{"image_size": 64, "crop_scale_min": 0.5, "norm": "rmsnorm", "qk_norm": false, "inner_norm": false, "widths": [64, 128, 256], "momentum": 0.95, "batch_size": 256}
Rows from block 6 of a small image classifier, named by matrix and row number. Rows with one number belong to one neuron. Each number is 50 + 12 x the weight over its row's rms, rounded and kept within 0 to 99. All counts start at 0.
After each neuron's rows are labels from the 100 images, of 14848, where the neuron reaches its largest size: "top examples" is what is common among them. Only what is clearly more common there than usual is listed. The data: telescope images of galaxies (Galaxy Zoo DECaLS). In brackets: how many of the 100.
# gate: MLP gate (model.blocks.6.mlp.gate.weight, 336x128), inputs 0-127
# fc1: MLP up (model.blocks.6.mlp.fc1.weight, 336x128), inputs 0-127
# fc2: MLP down (model.blocks.6.mlp.fc2.weight, 128x336, transposed), outputs 0-127

gate.73:41 34 52 44 35 27 42 59 59 79 55 54 51 44 57 54 47 73 44 42 50 73 69 49 55 58 33 64 70 54 64 60 70 50 69 49 38 51 62 54 46 54 45 53 54 57 28 37 41 66 50 57 39 63 40 42 45 37 70 23 72 36 52 80 47 51 58 59 40 59 38 51 34 49 64 63 67 63 40 45 46 47 36 49 37 46 49 59 66 30 39 54 39 72 53 15 54 41 56 57 50 61 67 45 62 38 50 44 63 54 50 51 51 57 68 53 50 52 50 68 44 52 54 71 62 46 29 45
fc1.73:63 39 50 44 56 26 58 49 43 45 31 68 59 46 30 59 60 63 56 30 55 65 57 62 39 54 45 50 45 55 63 53 44 35 52 42 64 32 56 45 74 56 54 59 77 42 42 46 60 30 29 64 63 51 69 55 36 44 43 50 49 59 45 39 55 65 41 72 42 49 65 65 39 54 48 40 61 66 51 72 47 46 45 29 69 43 53 53 62 49 47 32 65 40 46 54 36 48 42 88 42 48 47 51 45 74 58 51 63 71 31 49 41 63 45 49 26 53 46 50 53 55 25 47 43 49 39 72
fc2.73:68 47 62 34 36 60 47 69 52 45 51 36 28 29 59 46 52 30 44 38 67 19 67 66 52 56 56 46 42 39 41 41 62 46 25 44 56 50 63 48 46 66 48 49 44 55 48 60 43 58 44 50 27 70 35 49 70 52 39 59 37 53 48 57 48 40 49 38 34 58 57 61 64 55 73 34 21 42 47 42 52 59 50 58 19 46 44 43 60 39 52 50 45 48 33 59 47 39 32 43 47 37 65 65 57 41 67 63 44 45 53 24 69 53 42 54 72 56 51 71 68 39 57 59 52 38 60 42
top examples: shape: featured or disk (90); edge-on disk: no (79); bulge size: small (50)

gate.1:47 53 40 57 58 53 48 46 50 45 48 39 44 49 60 36 49 44 58 47 64 67 42 58 67 60 49 52 38 29 55 27 41 72 55 61 49 54 45 57 59 21 46 36 61 43 38 58 42 43 69 63 48 46 34 30 32 48 39 60 64 58 42 42 75 56 55 53 65 69 58 15 52 57 45 58 60 54 70 58 54 58 42 59 28 50 28 72 53 62 64 61 61 45 55 49 55 37 54 56 63 33 43 56 57 41 69 38 42 42 54 45 47 68 69 27 24 43 56 54 60 38 45 26 43 36 63 72
fc1.1:52 44 58 64 58 51 76 57 31 46 63 25 28 54 48 26 38 63 58 29 68 42 41 57 49 35 44 56 39 44 39 52 47 48 48 37 36 47 37 41 27 50 38 45 50 48 60 45 73 61 65 41 46 47 32 44 45 50 54 47 65 46 51 51 65 41 45 46 71 41 73 45 51 51 72 42 70 45 45 69 62 42 37 64 35 59 41 60 34 60 56 69 38 42 45 73 45 46 49 31 64 61 71 68 50 42 51 43 59 41 71 48 45 68 78 46 64 40 49 37 60 53 43 40 29 43 41 58
fc2.1:36 35 47 48 60 55 47 56 68 55 50 58 66 32 37 45 52 50 65 72 37 35 28 68 59 54 57 32 48 57 40 52 51 57 54 28 67 41 59 56 47 27 49 23 68 48 47 41 44 45 40 51 34 60 53 46 49 45 39 52 57 57 77 39 33 42 70 35 50 59 20 44 38 45 44 31 62 56 68 36 43 49 50 63 61 71 56 43 58 38 35 35 52 54 50 31 64 52 44 51 44 53 60 28 61 40 51 50 56 69 56 43 46 63 26 70 71 43 59 40 47 47 53 51 23 68 59 40
top examples: shape: featured or disk (77); edge-on disk: no (76); bulge size: moderate (39)

gate.292:65 46 42 51 57 43 60 42 67 48 67 45 48 61 61 63 39 31 40 54 37 50 69 42 38 37 48 33 64 61 42 40 52 85 59 35 36 59 50 66 48 56 48 57 55 49 58 43 31 54 33 54 62 64 47 22 56 39 44 39 53 27 71 34 59 44 30 56 58 26 37 62 39 58 61 48 22 73 59 66 54 52 48 48 41 45 52 58 70 27 40 47 64 56 34 41 75 54 51 52 64 50 50 23 62 51 33 52 44 50 40 45 46 56 54 62 70 67 66 59 41 49 50 48 52 55 44 45
fc1.292:66 62 52 65 51 53 46 55 44 69 46 79 40 56 60 39 61 59 44 49 63 28 63 47 61 71 58 54 47 32 58 45 56 59 28 59 54 51 52 60 72 41 50 40 51 46 40 48 81 53 65 53 39 42 69 44 49 45 39 60 56 54 21 49 56 50 29 71 50 74 65 50 66 34 44 55 55 60 54 40 47 58 49 40 65 55 22 48 59 47 63 49 60 24 74 65 37 40 52 65 42 57 30 53 64 62 82 37 68 50 52 48 50 61 54 54 44 59 57 59 49 49 38 47 54 39 65 53
fc2.292:46 53 51 59 49 42 62 55 46 50 51 44 75 21 49 41 65 68 52 44 48 49 50 42 59 40 67 51 41 46 55 52 38 66 48 34 63 46 46 57 57 63 59 46 27 52 19 64 66 57 74 52 71 80 63 70 38 52 61 65 50 41 45 42 50 45 45 25 38 58 58 53 39 69 71 52 51 38 44 56 69 90 44 65 49 48 43 46 73 47 40 53 54 72 44 56 62 54 50 44 56 39 61 59 46 44 36 54 26 71 71 62 54 54 47 59 55 46 50 54 50 45 59 39 49 47 63 65
top examples: shape: featured or disk (80); edge-on disk: no (72); spiral arms: yes (68)

gate.222:65 57 57 50 30 58 45 46 65 69 40 59 31 40 32 44 57 29 44 63 57 49 43 68 41 59 46 57 50 60 29 71 59 31 67 69 42 40 41 48 48 51 46 54 81 35 46 32 47 53 76 51 62 42 41 45 59 55 70 41 40 42 88 55 45 70 66 79 46 55 43 73 50 54 59 62 60 54 39 71 69 49 58 58 68 43 61 66 54 42 48 45 51 62 63 42 48 57 57 54 30 51 45 45 48 62 43 59 57 53 45 48 36 77 59 50 42 41 49 54 55 45 50 45 66 43 39 37
fc1.222:46 60 48 35 40 46 52 52 24 58 67 36 43 49 59 59 54 52 50 46 61 52 58 36 48 94 54 56 47 50 54 67 48 39 59 44 49 44 65 48 42 41 53 29 51 72 60 44 74 51 59 36 35 37 50 35 49 33 64 63 55 74 61 40 61 64 62 47 53 71 56 43 34 48 44 48 46 44 28 50 33 26 31 57 40 47 62 54 47 66 40 39 53 44 67 58 41 42 43 48 37 46 56 45 19 46 51 39 47 43 44 63 57 57 53 69 49 27 46 21 65 45 55 48 48 47 21 53
fc2.222:32 53 57 63 57 61 59 42 40 50 58 33 59 49 50 71 72 45 56 33 32 44 60 55 45 68 57 40 51 47 60 33 58 56 36 32 40 43 52 31 53 48 62 70 37 38 57 62 31 15 49 37 57 65 37 50 69 79 55 51 47 43 46 53 51 45 69 65 47 57 41 70 68 41 43 53 45 52 37 40 33 59 56 60 49 44 49 63 44 64 70 41 47 79 52 77 30 51 52 53 39 53 35 44 44 60 55 52 69 63 62 52 45 38 50 61 37 55 78 55 67 50 60 49 48 52 27 56
top examples: shape: featured or disk (64); edge-on disk: no (55); spiral arms: no (29)

gate.4:59 37 46 49 60 68 57 39 54 68 42 58 19 26 44 45 40 49 64 49 52 56 63 74 62 32 20 54 50 51 41 38 40 53 49 73 22 54 65 44 37 48 56 76 47 67 62 58 32 54 53 29 45 48 65 59 39 64 65 49 42 41 59 55 38 66 37 49 44 39 31 68 40 40 63 69 51 40 47 32 42 54 48 45 53 57 65 49 51 50 41 40 70 31 51 58 58 38 59 62 39 55 64 59 61 50 41 56 56 65 67 49 49 39 48 36 48 55 80 75 50 64 42 53 42 47 49 57
fc1.4:80 56 53 47 41 63 62 65 48 51 74 66 24 38 37 48 30 53 39 65 51 54 60 44 61 72 52 36 50 55 58 56 46 29 35 36 58 51 47 67 79 54 54 66 54 45 52 61 47 32 62 43 39 58 39 52 58 64 60 48 55 59 83 46 35 48 39 39 81 36 54 47 38 44 43 69 44 59 56 61 37 50 33 52 45 46 46 51 53 42 51 52 58 32 52 46 39 58 34 41 47 45 65 66 33 52 51 55 59 42 62 57 38 46 59 48 76 69 62 45 62 58 56 73 35 56 35 69
fc2.4:31 36 39 42 51 76 33 60 54 44 63 45 49 54 56 43 63 62 55 24 53 39 58 50 61 47 57 54 61 52 51 47 69 68 44 44 52 55 50 31 43 52 31 41 70 56 34 59 38 40 65 48 61 53 42 42 67 78 54 64 49 40 57 66 48 54 74 47 45 56 29 53 35 29 55 48 47 52 53 66 48 38 34 48 51 60 51 50 61 42 52 45 63 76 54 53 43 52 38 63 82 29 59 36 48 51 53 60 49 11 38 65 49 63 57 41 53 32 53 50 48 63 25 49 32 55 35 41
top examples: spiral arms: yes (89); bulge size: small (61); spiral winding: tight (60)

gate.96:39 49 43 53 59 45 56 25 24 40 59 58 31 52 39 46 26 48 34 31 54 47 36 45 24 38 29 68 51 37 52 65 63 31 49 50 61 57 63 47 62 42 33 44 52 21 53 34 41 44 50 39 66 51 44 56 55 39 39 52 57 48 46 52 46 73 54 54 40 58 34 53 79 62 64 54 66 58 45 46 57 31 26 49 42 41 41 51 53 40 45 43 41 50 32 51 33 51 56 59 55 40 26 50 52 46 46 32 35 60 38 69 63 43 54 34 46 45 38 44 42 54 49 53 21 69 41 70
fc1.96:53 25 46 58 46 56 35 61 40 38 60 46 63 56 66 62 62 57 58 46 47 51 21 39 50 46 63 53 56 70 72 65 49 50 48 32 25 56 47 21 65 68 78 38 40 50 31 39 51 41 34 60 59 32 61 45 71 62 47 47 52 53 29 59 42 77 53 46 60 78 67 36 53 32 62 58 45 46 59 38 53 53 32 66 52 53 30 55 36 67 53 33 52 47 63 34 52 58 44 47 53 65 52 60 50 36 56 36 63 54 47 48 47 45 48 50 52 43 37 56 43 47 67 57 55 53 25 37
fc2.96:57 20 37 38 63 81 49 52 58 57 61 56 37 67 46 57 38 45 66 51 42 65 44 41 56 58 36 66 61 36 38 43 44 45 45 64 45 48 36 62 42 51 41 57 53 38 64 62 58 46 41 44 61 53 60 70 67 58 23 48 60 33 37 69 41 64 65 63 51 49 39 70 46 63 53 60 58 54 57 65 57 67 45 62 62 30 40 76 45 52 34 42 58 34 33 66 42 54 57 51 50 44 46 31 44 39 34 49 56 71 43 57 45 54 48 69 42 30 27 66 54 60 31 66 62 58 58 42
top examples: shape: featured or disk (73); edge-on disk: no (66); spiral arms: yes (50)

gate.178:62 41 48 26 45 51 59 66 44 41 59 56 42 79 62 66 42 54 53 34 70 56 45 61 37 47 52 62 37 42 45 28 47 47 42 58 32 53 63 47 38 45 67 35 30 68 67 61 52 37 58 66 35 57 31 70 67 55 78 31 65 58 53 36 44 45 56 56 57 65 42 70 46 47 60 42 28 24 45 62 42 49 50 33 45 47 61 52 52 57 55 43 49 32 57 41 32 53 66 64 37 58 40 51 40 45 50 71 48 41 43 52 44 34 54 33 56 75 71 37 54 43 57 39 43 38 41 53
fc1.178:51 45 44 28 53 51 86 43 43 65 41 76 44 46 38 51 58 55 35 42 59 55 64 27 34 53 67 66 38 54 48 31 54 54 27 46 48 60 60 33 40 60 42 56 47 48 67 58 44 42 63 44 32 61 43 52 50 45 56 32 62 56 30 53 42 58 30 35 66 52 51 57 49 33 61 73 58 50 65 55 37 56 57 59 37 44 67 53 42 51 55 38 55 30 63 64 49 56 44 45 42 64 58 69 49 63 53 53 79 45 27 25 34 63 40 52 51 65 60 36 51 48 66 35 60 30 43 55
fc2.178:58 53 61 20 57 55 45 48 43 57 50 48 36 58 46 46 90 39 44 59 53 44 60 56 61 46 54 50 51 47 42 59 63 46 66 65 63 64 85 44 50 45 66 44 66 44 34 62 62 54 52 43 44 40 55 74 37 55 60 36 51 43 39 51 40 66 61 62 57 47 21 56 58 53 54 55 55 35 47 44 63 41 62 52 38 45 47 60 69 27 68 27 47 54 20 55 56 42 48 61 81 57 62 54 61 32 42 70 57 51 44 72 52 45 42 48 56 36 71 37 51 57 41 56 52 59 42 37
top examples: spiral arms: yes (88); bulge size: small (71); spiral winding: tight (60)

gate.19:50 47 48 38 42 52 44 50 47 55 54 38 29 70 56 50 44 45 43 53 38 53 83 45 37 32 37 51 59 71 54 58 30 45 48 50 47 46 96 62 41 44 46 58 48 57 56 65 36 45 41 42 30 46 62 63 47 80 61 38 53 44 61 35 52 54 67 46 40 60 50 69 22 32 61 52 49 32 37 66 43 53 60 41 35 43 64 55 45 46 48 43 41 41 70 44 49 41 77 55 32 47 61 53 42 57 57 56 33 57 44 47 31 41 80 40 44 39 51 65 48 51 62 63 61 38 53 48
fc1.19:62 65 55 38 49 44 69 57 49 54 61 73 54 69 51 56 38 41 48 47 62 58 46 51 50 38 40 56 26 44 51 41 38 52 26 49 47 52 43 52 39 65 41 67 39 59 66 62 55 21 48 35 45 65 30 44 41 65 30 36 61 38 67 47 36 55 46 49 41 54 61 53 38 35 50 40 48 22 46 64 65 54 51 50 09 43 56 67 58 56 54 47 45 44 49 49 60 62 66 49 36 49 48 73 62 61 58 64 39 62 46 42 46 41 75 48 52 54 42 66 57 40 63 47 23 23 40 61
fc2.19:57 36 48 34 42 52 57 55 46 34 37 40 48 44 47 57 75 62 56 43 46 57 80 48 66 39 28 43 46 58 39 59 62 60 34 74 49 38 67 48 63 36 46 38 72 29 48 32 35 52 52 46 24 24 55 69 35 55 44 67 61 38 37 55 44 50 47 48 47 53 45 48 59 59 62 51 47 48 68 67 55 57 55 55 37 40 46 39 37 67 46 28 46 36 32 61 44 50 51 79 57 41 68 47 58 37 26 46 47 41 38 50 49 70 38 38 45 49 59 49 37 72 50 39 42 70 38 46
top examples: spiral arms: yes (89); bulge size: small (65); spiral winding: tight (62)

gate.279:49 43 50 54 55 49 60 38 57 57 34 80 49 32 38 35 45 33 56 56 32 57 34 64 52 57 50 59 74 55 58 56 45 52 46 43 51 61 45 29 36 37 40 28 59 51 57 48 57 53 48 63 70 53 54 70 53 47 80 75 66 64 50 27 62 43 34 56 49 51 63 36 51 57 51 55 53 41 62 57 41 51 72 59 55 38 48 50 64 50 65 31 48 54 56 52 59 81 48 51 72 52 16 72 66 29 62 47 43 52 55 68 36 67 54 44 40 59 47 40 46 41 57 32 50 47 36 53
fc1.279:42 45 32 64 57 47 37 46 36 48 50 18 22 54 54 67 68 74 42 38 41 60 56 36 58 41 63 40 34 55 53 61 66 72 50 42 40 63 43 59 56 54 38 58 68 46 46 25 40 37 54 56 34 64 33 57 57 37 36 67 60 40 38 52 38 47 56 58 54 60 45 60 55 47 50 38 66 70 55 38 67 53 28 43 41 57 41 51 37 43 29 64 51 49 32 71 36 25 44 67 39 50 39 55 45 42 71 40 45 46 48 56 69 40 56 47 55 50 27 45 44 55 37 44 71 54 62 39
fc2.279:53 61 44 50 43 68 25 54 62 48 37 52 75 42 46 54 59 50 50 33 39 65 53 23 62 61 53 59 53 56 48 63 39 59 50 52 34 36 61 55 57 63 44 60 50 60 54 65 41 21 35 76 59 46 45 42 42 53 65 41 42 53 50 40 51 52 51 57 73 56 41 46 59 62 58 46 51 49 45 65 67 45 57 63 29 42 64 55 60 57 65 43 39 49 36 33 13 54 58 64 58 47 60 55 50 62 47 70 46 39 49 51 60 43 46 35 65 67 71 50 67 71 70 40 18 35 36 40
top examples: edge-on disk: no (50); bulge size: none (27)

gate.276:60 54 66 47 50 50 31 67 55 59 21 51 38 62 62 40 57 41 49 24 30 54 54 45 75 61 61 52 55 74 50 51 65 53 74 49 58 33 17 32 52 53 49 60 68 40 30 35 42 41 31 59 58 57 52 52 64 38 56 44 60 48 78 68 57 69 45 27 45 44 71 53 54 52 68 45 56 62 34 45 50 61 57 48 48 36 40 42 45 42 48 40 47 34 46 47 62 76 66 42 56 58 41 40 43 37 45 50 39 59 38 70 54 63 50 63 56 54 43 46 53 59 36 46 58 69 41 68
fc1.276:58 24 45 22 42 63 66 52 68 51 45 41 62 61 58 40 54 34 58 70 58 59 60 69 34 45 55 40 55 55 53 48 43 57 43 39 44 62 64 35 70 55 45 71 53 41 74 43 56 64 55 52 51 58 73 49 68 42 41 36 32 43 47 24 41 50 66 52 38 83 65 46 69 52 58 36 51 58 71 44 65 44 63 61 55 36 29 60 43 49 51 62 34 54 42 50 44 45 39 60 39 53 56 48 63 55 40 63 62 39 63 39 25 62 40 47 55 51 60 55 72 50 38 56 58 61 68 45
fc2.276:43 51 62 43 54 45 70 50 42 49 60 33 49 57 64 52 43 49 43 55 54 53 45 41 24 29 56 43 58 53 41 52 40 40 57 60 79 39 44 38 45 34 45 52 57 56 34 43 34 60 54 54 37 74 24 27 50 51 47 60 51 28 38 41 46 61 38 39 55 50 28 54 39 64 54 47 66 56 43 50 52 28 33 36 62 46 52 51 58 41 58 43 61 70 47 54 48 61 49 19 47 45 41 44 37 70 67 46 82 51 62 77 79 61 51 55 38 67 24 63 57 58 47 49 45 53 45 53
top examples: shape: featured or disk (63); edge-on disk: no (53); bar: no (30)

gate.265:55 48 53 29 65 30 58 35 57 35 47 44 37 37 39 55 49 56 52 34 53 48 59 65 49 40 48 39 62 40 35 41 32 52 49 58 34 37 56 40 55 53 28 42 69 53 34 54 47 49 59 37 32 45 54 40 61 29 47 52 55 33 50 39 56 61 43 53 47 49 62 49 63 56 64 59 43 21 47 25 59 44 47 58 24 56 40 31 48 40 70 41 37 31 37 38 56 49 50 33 55 47 60 56 54 44 24 37 44 80 44 47 65 55 48 60 27 21 48 60 52 62 34 32 30 52 49 69
fc1.265:58 42 40 40 27 55 51 35 59 34 53 78 61 56 51 45 56 40 45 53 61 41 52 60 53 75 36 25 44 28 44 46 83 46 32 54 44 61 51 35 49 47 69 49 49 50 45 55 53 34 44 60 62 60 30 47 47 66 80 39 72 64 51 53 47 36 35 51 49 59 43 43 50 45 31 51 40 49 42 42 57 53 72 25 36 40 51 47 54 55 37 59 58 49 46 52 41 57 61 61 34 26 35 49 62 45 45 34 43 42 41 56 57 55 82 22 68 55 43 56 52 34 69 56 55 49 47 46
fc2.265:39 63 57 40 58 45 49 56 52 33 51 40 58 29 61 48 58 40 40 41 68 71 43 93 69 45 57 50 61 37 46 49 56 58 36 35 58 53 61 45 56 52 43 38 58 45 57 46 61 66 44 23 62 61 47 70 64 40 46 62 33 41 53 36 54 68 57 56 63 59 49 52 45 74 44 36 44 51 46 59 55 46 49 64 44 40 59 82 56 42 42 45 53 67 50 51 52 57 47 38 53 60 59 56 57 18 48 56 41 53 58 48 57 57 43 56 51 33 43 55 50 99 33 56 67 46 48 44
top examples: shape: featured or disk (70); edge-on disk: no (68); spiral arms: yes (50)

gate.219:53 60 56 49 56 68 76 49 51 69 40 45 25 43 45 51 54 49 61 46 45 52 66 67 28 36 45 61 58 66 57 24 54 51 43 44 37 51 75 44 40 52 45 34 58 61 84 58 53 24 56 37 57 49 30 52 39 63 65 36 54 65 49 38 41 44 48 52 48 46 34 77 43 64 63 50 46 44 43 65 43 78 49 57 83 46 58 58 39 58 59 51 44 58 53 39 37 46 45 46 53 50 43 51 46 62 61 65 37 54 32 45 30 32 65 32 34 41 51 43 55 52 29 38 50 44 40 55
fc1.219:55 39 55 82 47 45 45 44 50 34 48 52 72 43 40 32 38 46 57 61 61 46 39 57 58 43 64 47 50 45 46 69 49 69 69 69 50 60 63 48 42 35 51 42 51 64 38 43 44 80 47 52 55 56 67 50 58 41 26 79 45 53 53 62 61 45 66 61 49 61 57 37 61 46 71 42 48 47 31 60 39 48 71 33 27 57 59 42 46 47 52 50 48 56 30 43 56 53 32 60 62 35 33 71 47 53 63 43 58 44 49 79 46 43 48 43 56 50 37 56 48 46 61 59 55 70 84 29
fc2.219:49 48 57 63 56 55 61 50 56 62 54 47 38 64 40 60 37 52 34 42 45 64 14 64 48 37 65 55 57 28 42 44 48 47 48 20 43 64 54 56 69 53 39 51 54 38 75 58 54 60 50 46 58 60 81 63 58 50 62 47 44 29 48 38 59 21 46 21 70 40 37 37 43 50 43 44 63 42 55 61 24 69 54 72 72 61 49 55 39 62 63 44 41 47 67 42 52 49 50 34 42 55 35 34 52 67 33 30 55 47 52 43 57 46 30 53 57 44 52 58 50 46 61 56 39 37 52 53
top examples: spiral arms: yes (95); bulge size: small (69); spiral winding: tight (63)

gate.200:49 51 52 43 34 56 39 69 53 56 35 55 23 59 28 55 64 54 64 37 74 64 74 49 54 35 41 61 38 74 64 47 50 53 35 53 45 43 45 60 54 77 20 46 52 58 54 58 35 51 59 50 46 65 54 50 51 49 61 70 48 43 44 62 67 52 60 57 42 54 47 56 70 48 53 49 45 46 55 49 51 41 09 42 30 47 69 60 55 58 52 59 59 46 68 38 60 61 53 29 74 50 49 41 54 29 39 49 49 35 45 31 42 34 50 47 31 61 58 52 60 49 52 67 58 28 48 67
fc1.200:47 65 64 56 49 58 68 63 54 41 61 28 52 60 48 55 44 22 41 57 44 39 48 44 63 60 54 37 43 44 42 61 32 23 51 49 37 51 21 54 41 64 39 43 50 62 45 39 48 63 53 63 53 25 53 43 62 51 49 74 40 51 43 52 61 42 47 37 39 28 38 40 37 55 46 49 63 48 66 20 46 42 45 37 49 62 39 57 53 75 40 42 60 52 55 71 47 23 44 58 64 62 59 74 47 58 46 25 38 15 48 46 44 36 39 49 55 50 51 43 52 53 39 59 52 58 75 47
fc2.200:50 49 43 43 48 55 46 41 53 54 40 41 67 61 50 36 19 68 40 56 49 37 07 58 49 54 67 46 54 50 48 58 48 49 46 32 47 46 60 50 39 42 58 55 38 43 39 45 68 61 64 48 71 37 65 48 39 69 40 57 47 46 53 25 50 55 36 38 41 38 49 49 50 33 73 48 61 43 44 31 50 86 51 78 56 58 45 33 45 47 60 47 56 41 43 62 57 50 47 45 41 59 59 45 54 45 37 53 47 73 34 74 54 53 42 60 61 49 53 45 44 64 46 13 76 47 48 39
top examples: spiral arms: yes (94); bulge size: small (75); spiral winding: tight (64)

gate.295:35 44 43 57 41 45 37 70 57 55 49 44 64 51 51 52 59 44 56 43 25 31 59 53 46 71 40 55 39 46 54 52 40 68 20 51 74 32 45 52 50 56 67 48 46 57 65 45 74 55 40 60 44 15 61 53 56 36 62 74 46 49 69 50 44 46 31 55 55 35 72 45 65 36 67 73 54 59 35 45 50 42 43 47 55 57 64 43 53 51 56 42 49 60 47 54 39 54 48 46 35 54 38 49 48 43 54 62 81 47 53 40 72 70 35 38 35 38 45 44 77 57 60 68 64 39 35 51
fc1.295:39 43 40 41 47 53 40 68 63 62 56 45 51 42 54 46 63 60 54 65 38 44 72 44 58 45 51 47 55 50 44 56 52 57 24 48 73 57 61 39 74 44 52 58 53 58 66 54 60 52 46 52 44 22 56 49 33 50 75 66 56 42 62 35 50 40 34 69 52 23 49 64 59 56 47 56 45 53 48 44 59 59 57 49 56 38 53 66 58 20 56 26 33 65 59 63 30 48 48 62 44 51 26 58 71 57 52 58 67 40 48 47 66 62 61 47 60 42 40 68 62 34 67 79 50 27 68 48
fc2.295:31 61 39 44 44 46 54 60 58 33 48 56 54 50 43 48 53 33 57 53 55 31 26 48 43 53 44 44 53 48 65 56 54 37 51 63 60 61 68 64 31 59 41 65 56 44 49 73 81 48 62 49 54 74 41 47 40 30 70 54 54 43 56 49 33 41 46 41 60 34 64 49 39 56 70 55 52 39 44 59 40 50 50 76 51 42 46 37 45 62 48 37 55 70 31 63 57 64 58 38 39 57 69 44 45 36 43 77 30 68 66 62 49 60 32 49 63 10 40 62 56 44 57 58 57 40 41 41
top examples: roundness: round (44)

gate.156:70 37 51 55 72 53 65 66 40 33 53 48 45 42 61 71 63 40 52 39 53 57 78 58 46 69 55 49 56 28 57 55 59 70 28 75 46 43 70 37 48 43 52 60 59 43 43 39 43 77 66 50 46 63 70 41 45 54 37 37 40 41 65 58 62 35 46 39 37 72 50 69 42 48 58 45 52 41 36 64 46 65 42 47 46 52 65 54 51 60 49 54 48 51 50 57 65 53 39 74 56 32 40 51 35 67 32 34 51 64 58 42 48 46 45 33 51 43 42 59 47 61 49 46 54 76 58 17
fc1.156:69 66 52 62 53 59 46 54 60 51 54 29 66 48 54 55 51 47 55 36 43 45 68 43 39 53 46 59 40 37 33 57 48 49 49 66 73 57 63 57 48 60 50 54 60 60 28 34 39 47 79 38 68 56 25 59 50 56 48 55 42 27 45 47 51 48 52 51 49 51 50 80 43 39 49 37 45 30 38 52 48 50 58 38 47 74 70 40 40 44 44 62 39 26 45 75 35 49 77 40 47 54 33 50 47 18 22 57 32 55 51 59 43 36 48 55 42 28 59 53 41 51 46 59 57 70 41 46
fc2.156:40 52 47 74 47 57 38 47 28 52 37 65 30 40 60 53 39 22 59 78 50 50 39 51 55 49 81 51 66 53 35 51 52 62 56 43 53 47 56 46 64 48 39 40 45 63 61 57 23 43 68 43 37 22 49 41 47 61 44 37 34 53 50 59 52 58 45 38 29 45 37 60 46 47 66 52 43 48 50 52 39 33 56 48 21 66 54 73 42 60 45 47 61 40 64 61 52 52 44 62 39 67 33 50 44 46 64 62 56 58 61 47 48 43 42 72 52 46 44 75 58 83 43 43 74 44 48 53
top examples: spiral arms: yes (41); bulge size: small (26)

gate.113:44 35 49 45 33 52 44 59 47 62 47 74 61 57 52 56 36 33 27 48 54 51 41 48 63 60 66 51 71 33 61 65 50 58 43 43 66 62 55 72 50 50 55 41 53 57 39 38 45 50 56 51 63 56 33 51 42 57 53 48 63 51 56 39 58 65 56 50 57 48 69 47 75 38 44 59 48 53 54 52 43 47 24 56 32 44 60 37 47 40 45 45 68 56 16 32 37 40 46 40 53 52 74 74 46 32 47 77 63 53 52 70 84 65 69 49 49 55 41 53 37 60 36 71 43 44 37 32
fc1.113:22 55 55 59 51 34 29 33 38 44 35 45 55 69 50 25 58 57 56 56 32 33 64 56 74 54 46 58 52 72 53 56 50 69 41 77 75 37 53 28 51 57 40 54 56 59 55 52 49 57 42 44 34 46 51 60 29 50 76 63 46 60 54 59 68 53 48 51 48 68 77 53 58 63 59 48 52 60 41 57 61 47 62 61 60 54 63 61 62 58 54 65 44 60 41 62 62 58 59 77 57 49 32 30 27 44 39 43 58 26 61 55 49 62 52 64 45 49 50 45 54 58 37 52 69 42 49 63
fc2.113:92 76 45 42 51 42 36 56 59 48 64 60 46 47 40 69 59 69 52 35 49 63 34 50 62 51 56 55 58 54 43 57 39 40 55 59 29 50 54 49 52 53 33 72 62 71 61 51 47 32 50 47 49 35 34 23 69 59 45 43 51 68 49 38 46 34 43 30 48 25 50 49 58 46 64 44 35 38 43 47 56 87 45 57 51 56 49 29 49 37 44 64 53 54 46 43 45 51 52 49 36 52 60 55 33 55 56 47 35 37 28 19 43 38 49 32 52 54 37 51 52 37 41 64 51 43 34 53
top examples: edge-on disk: no (52); spiral arms: yes (45)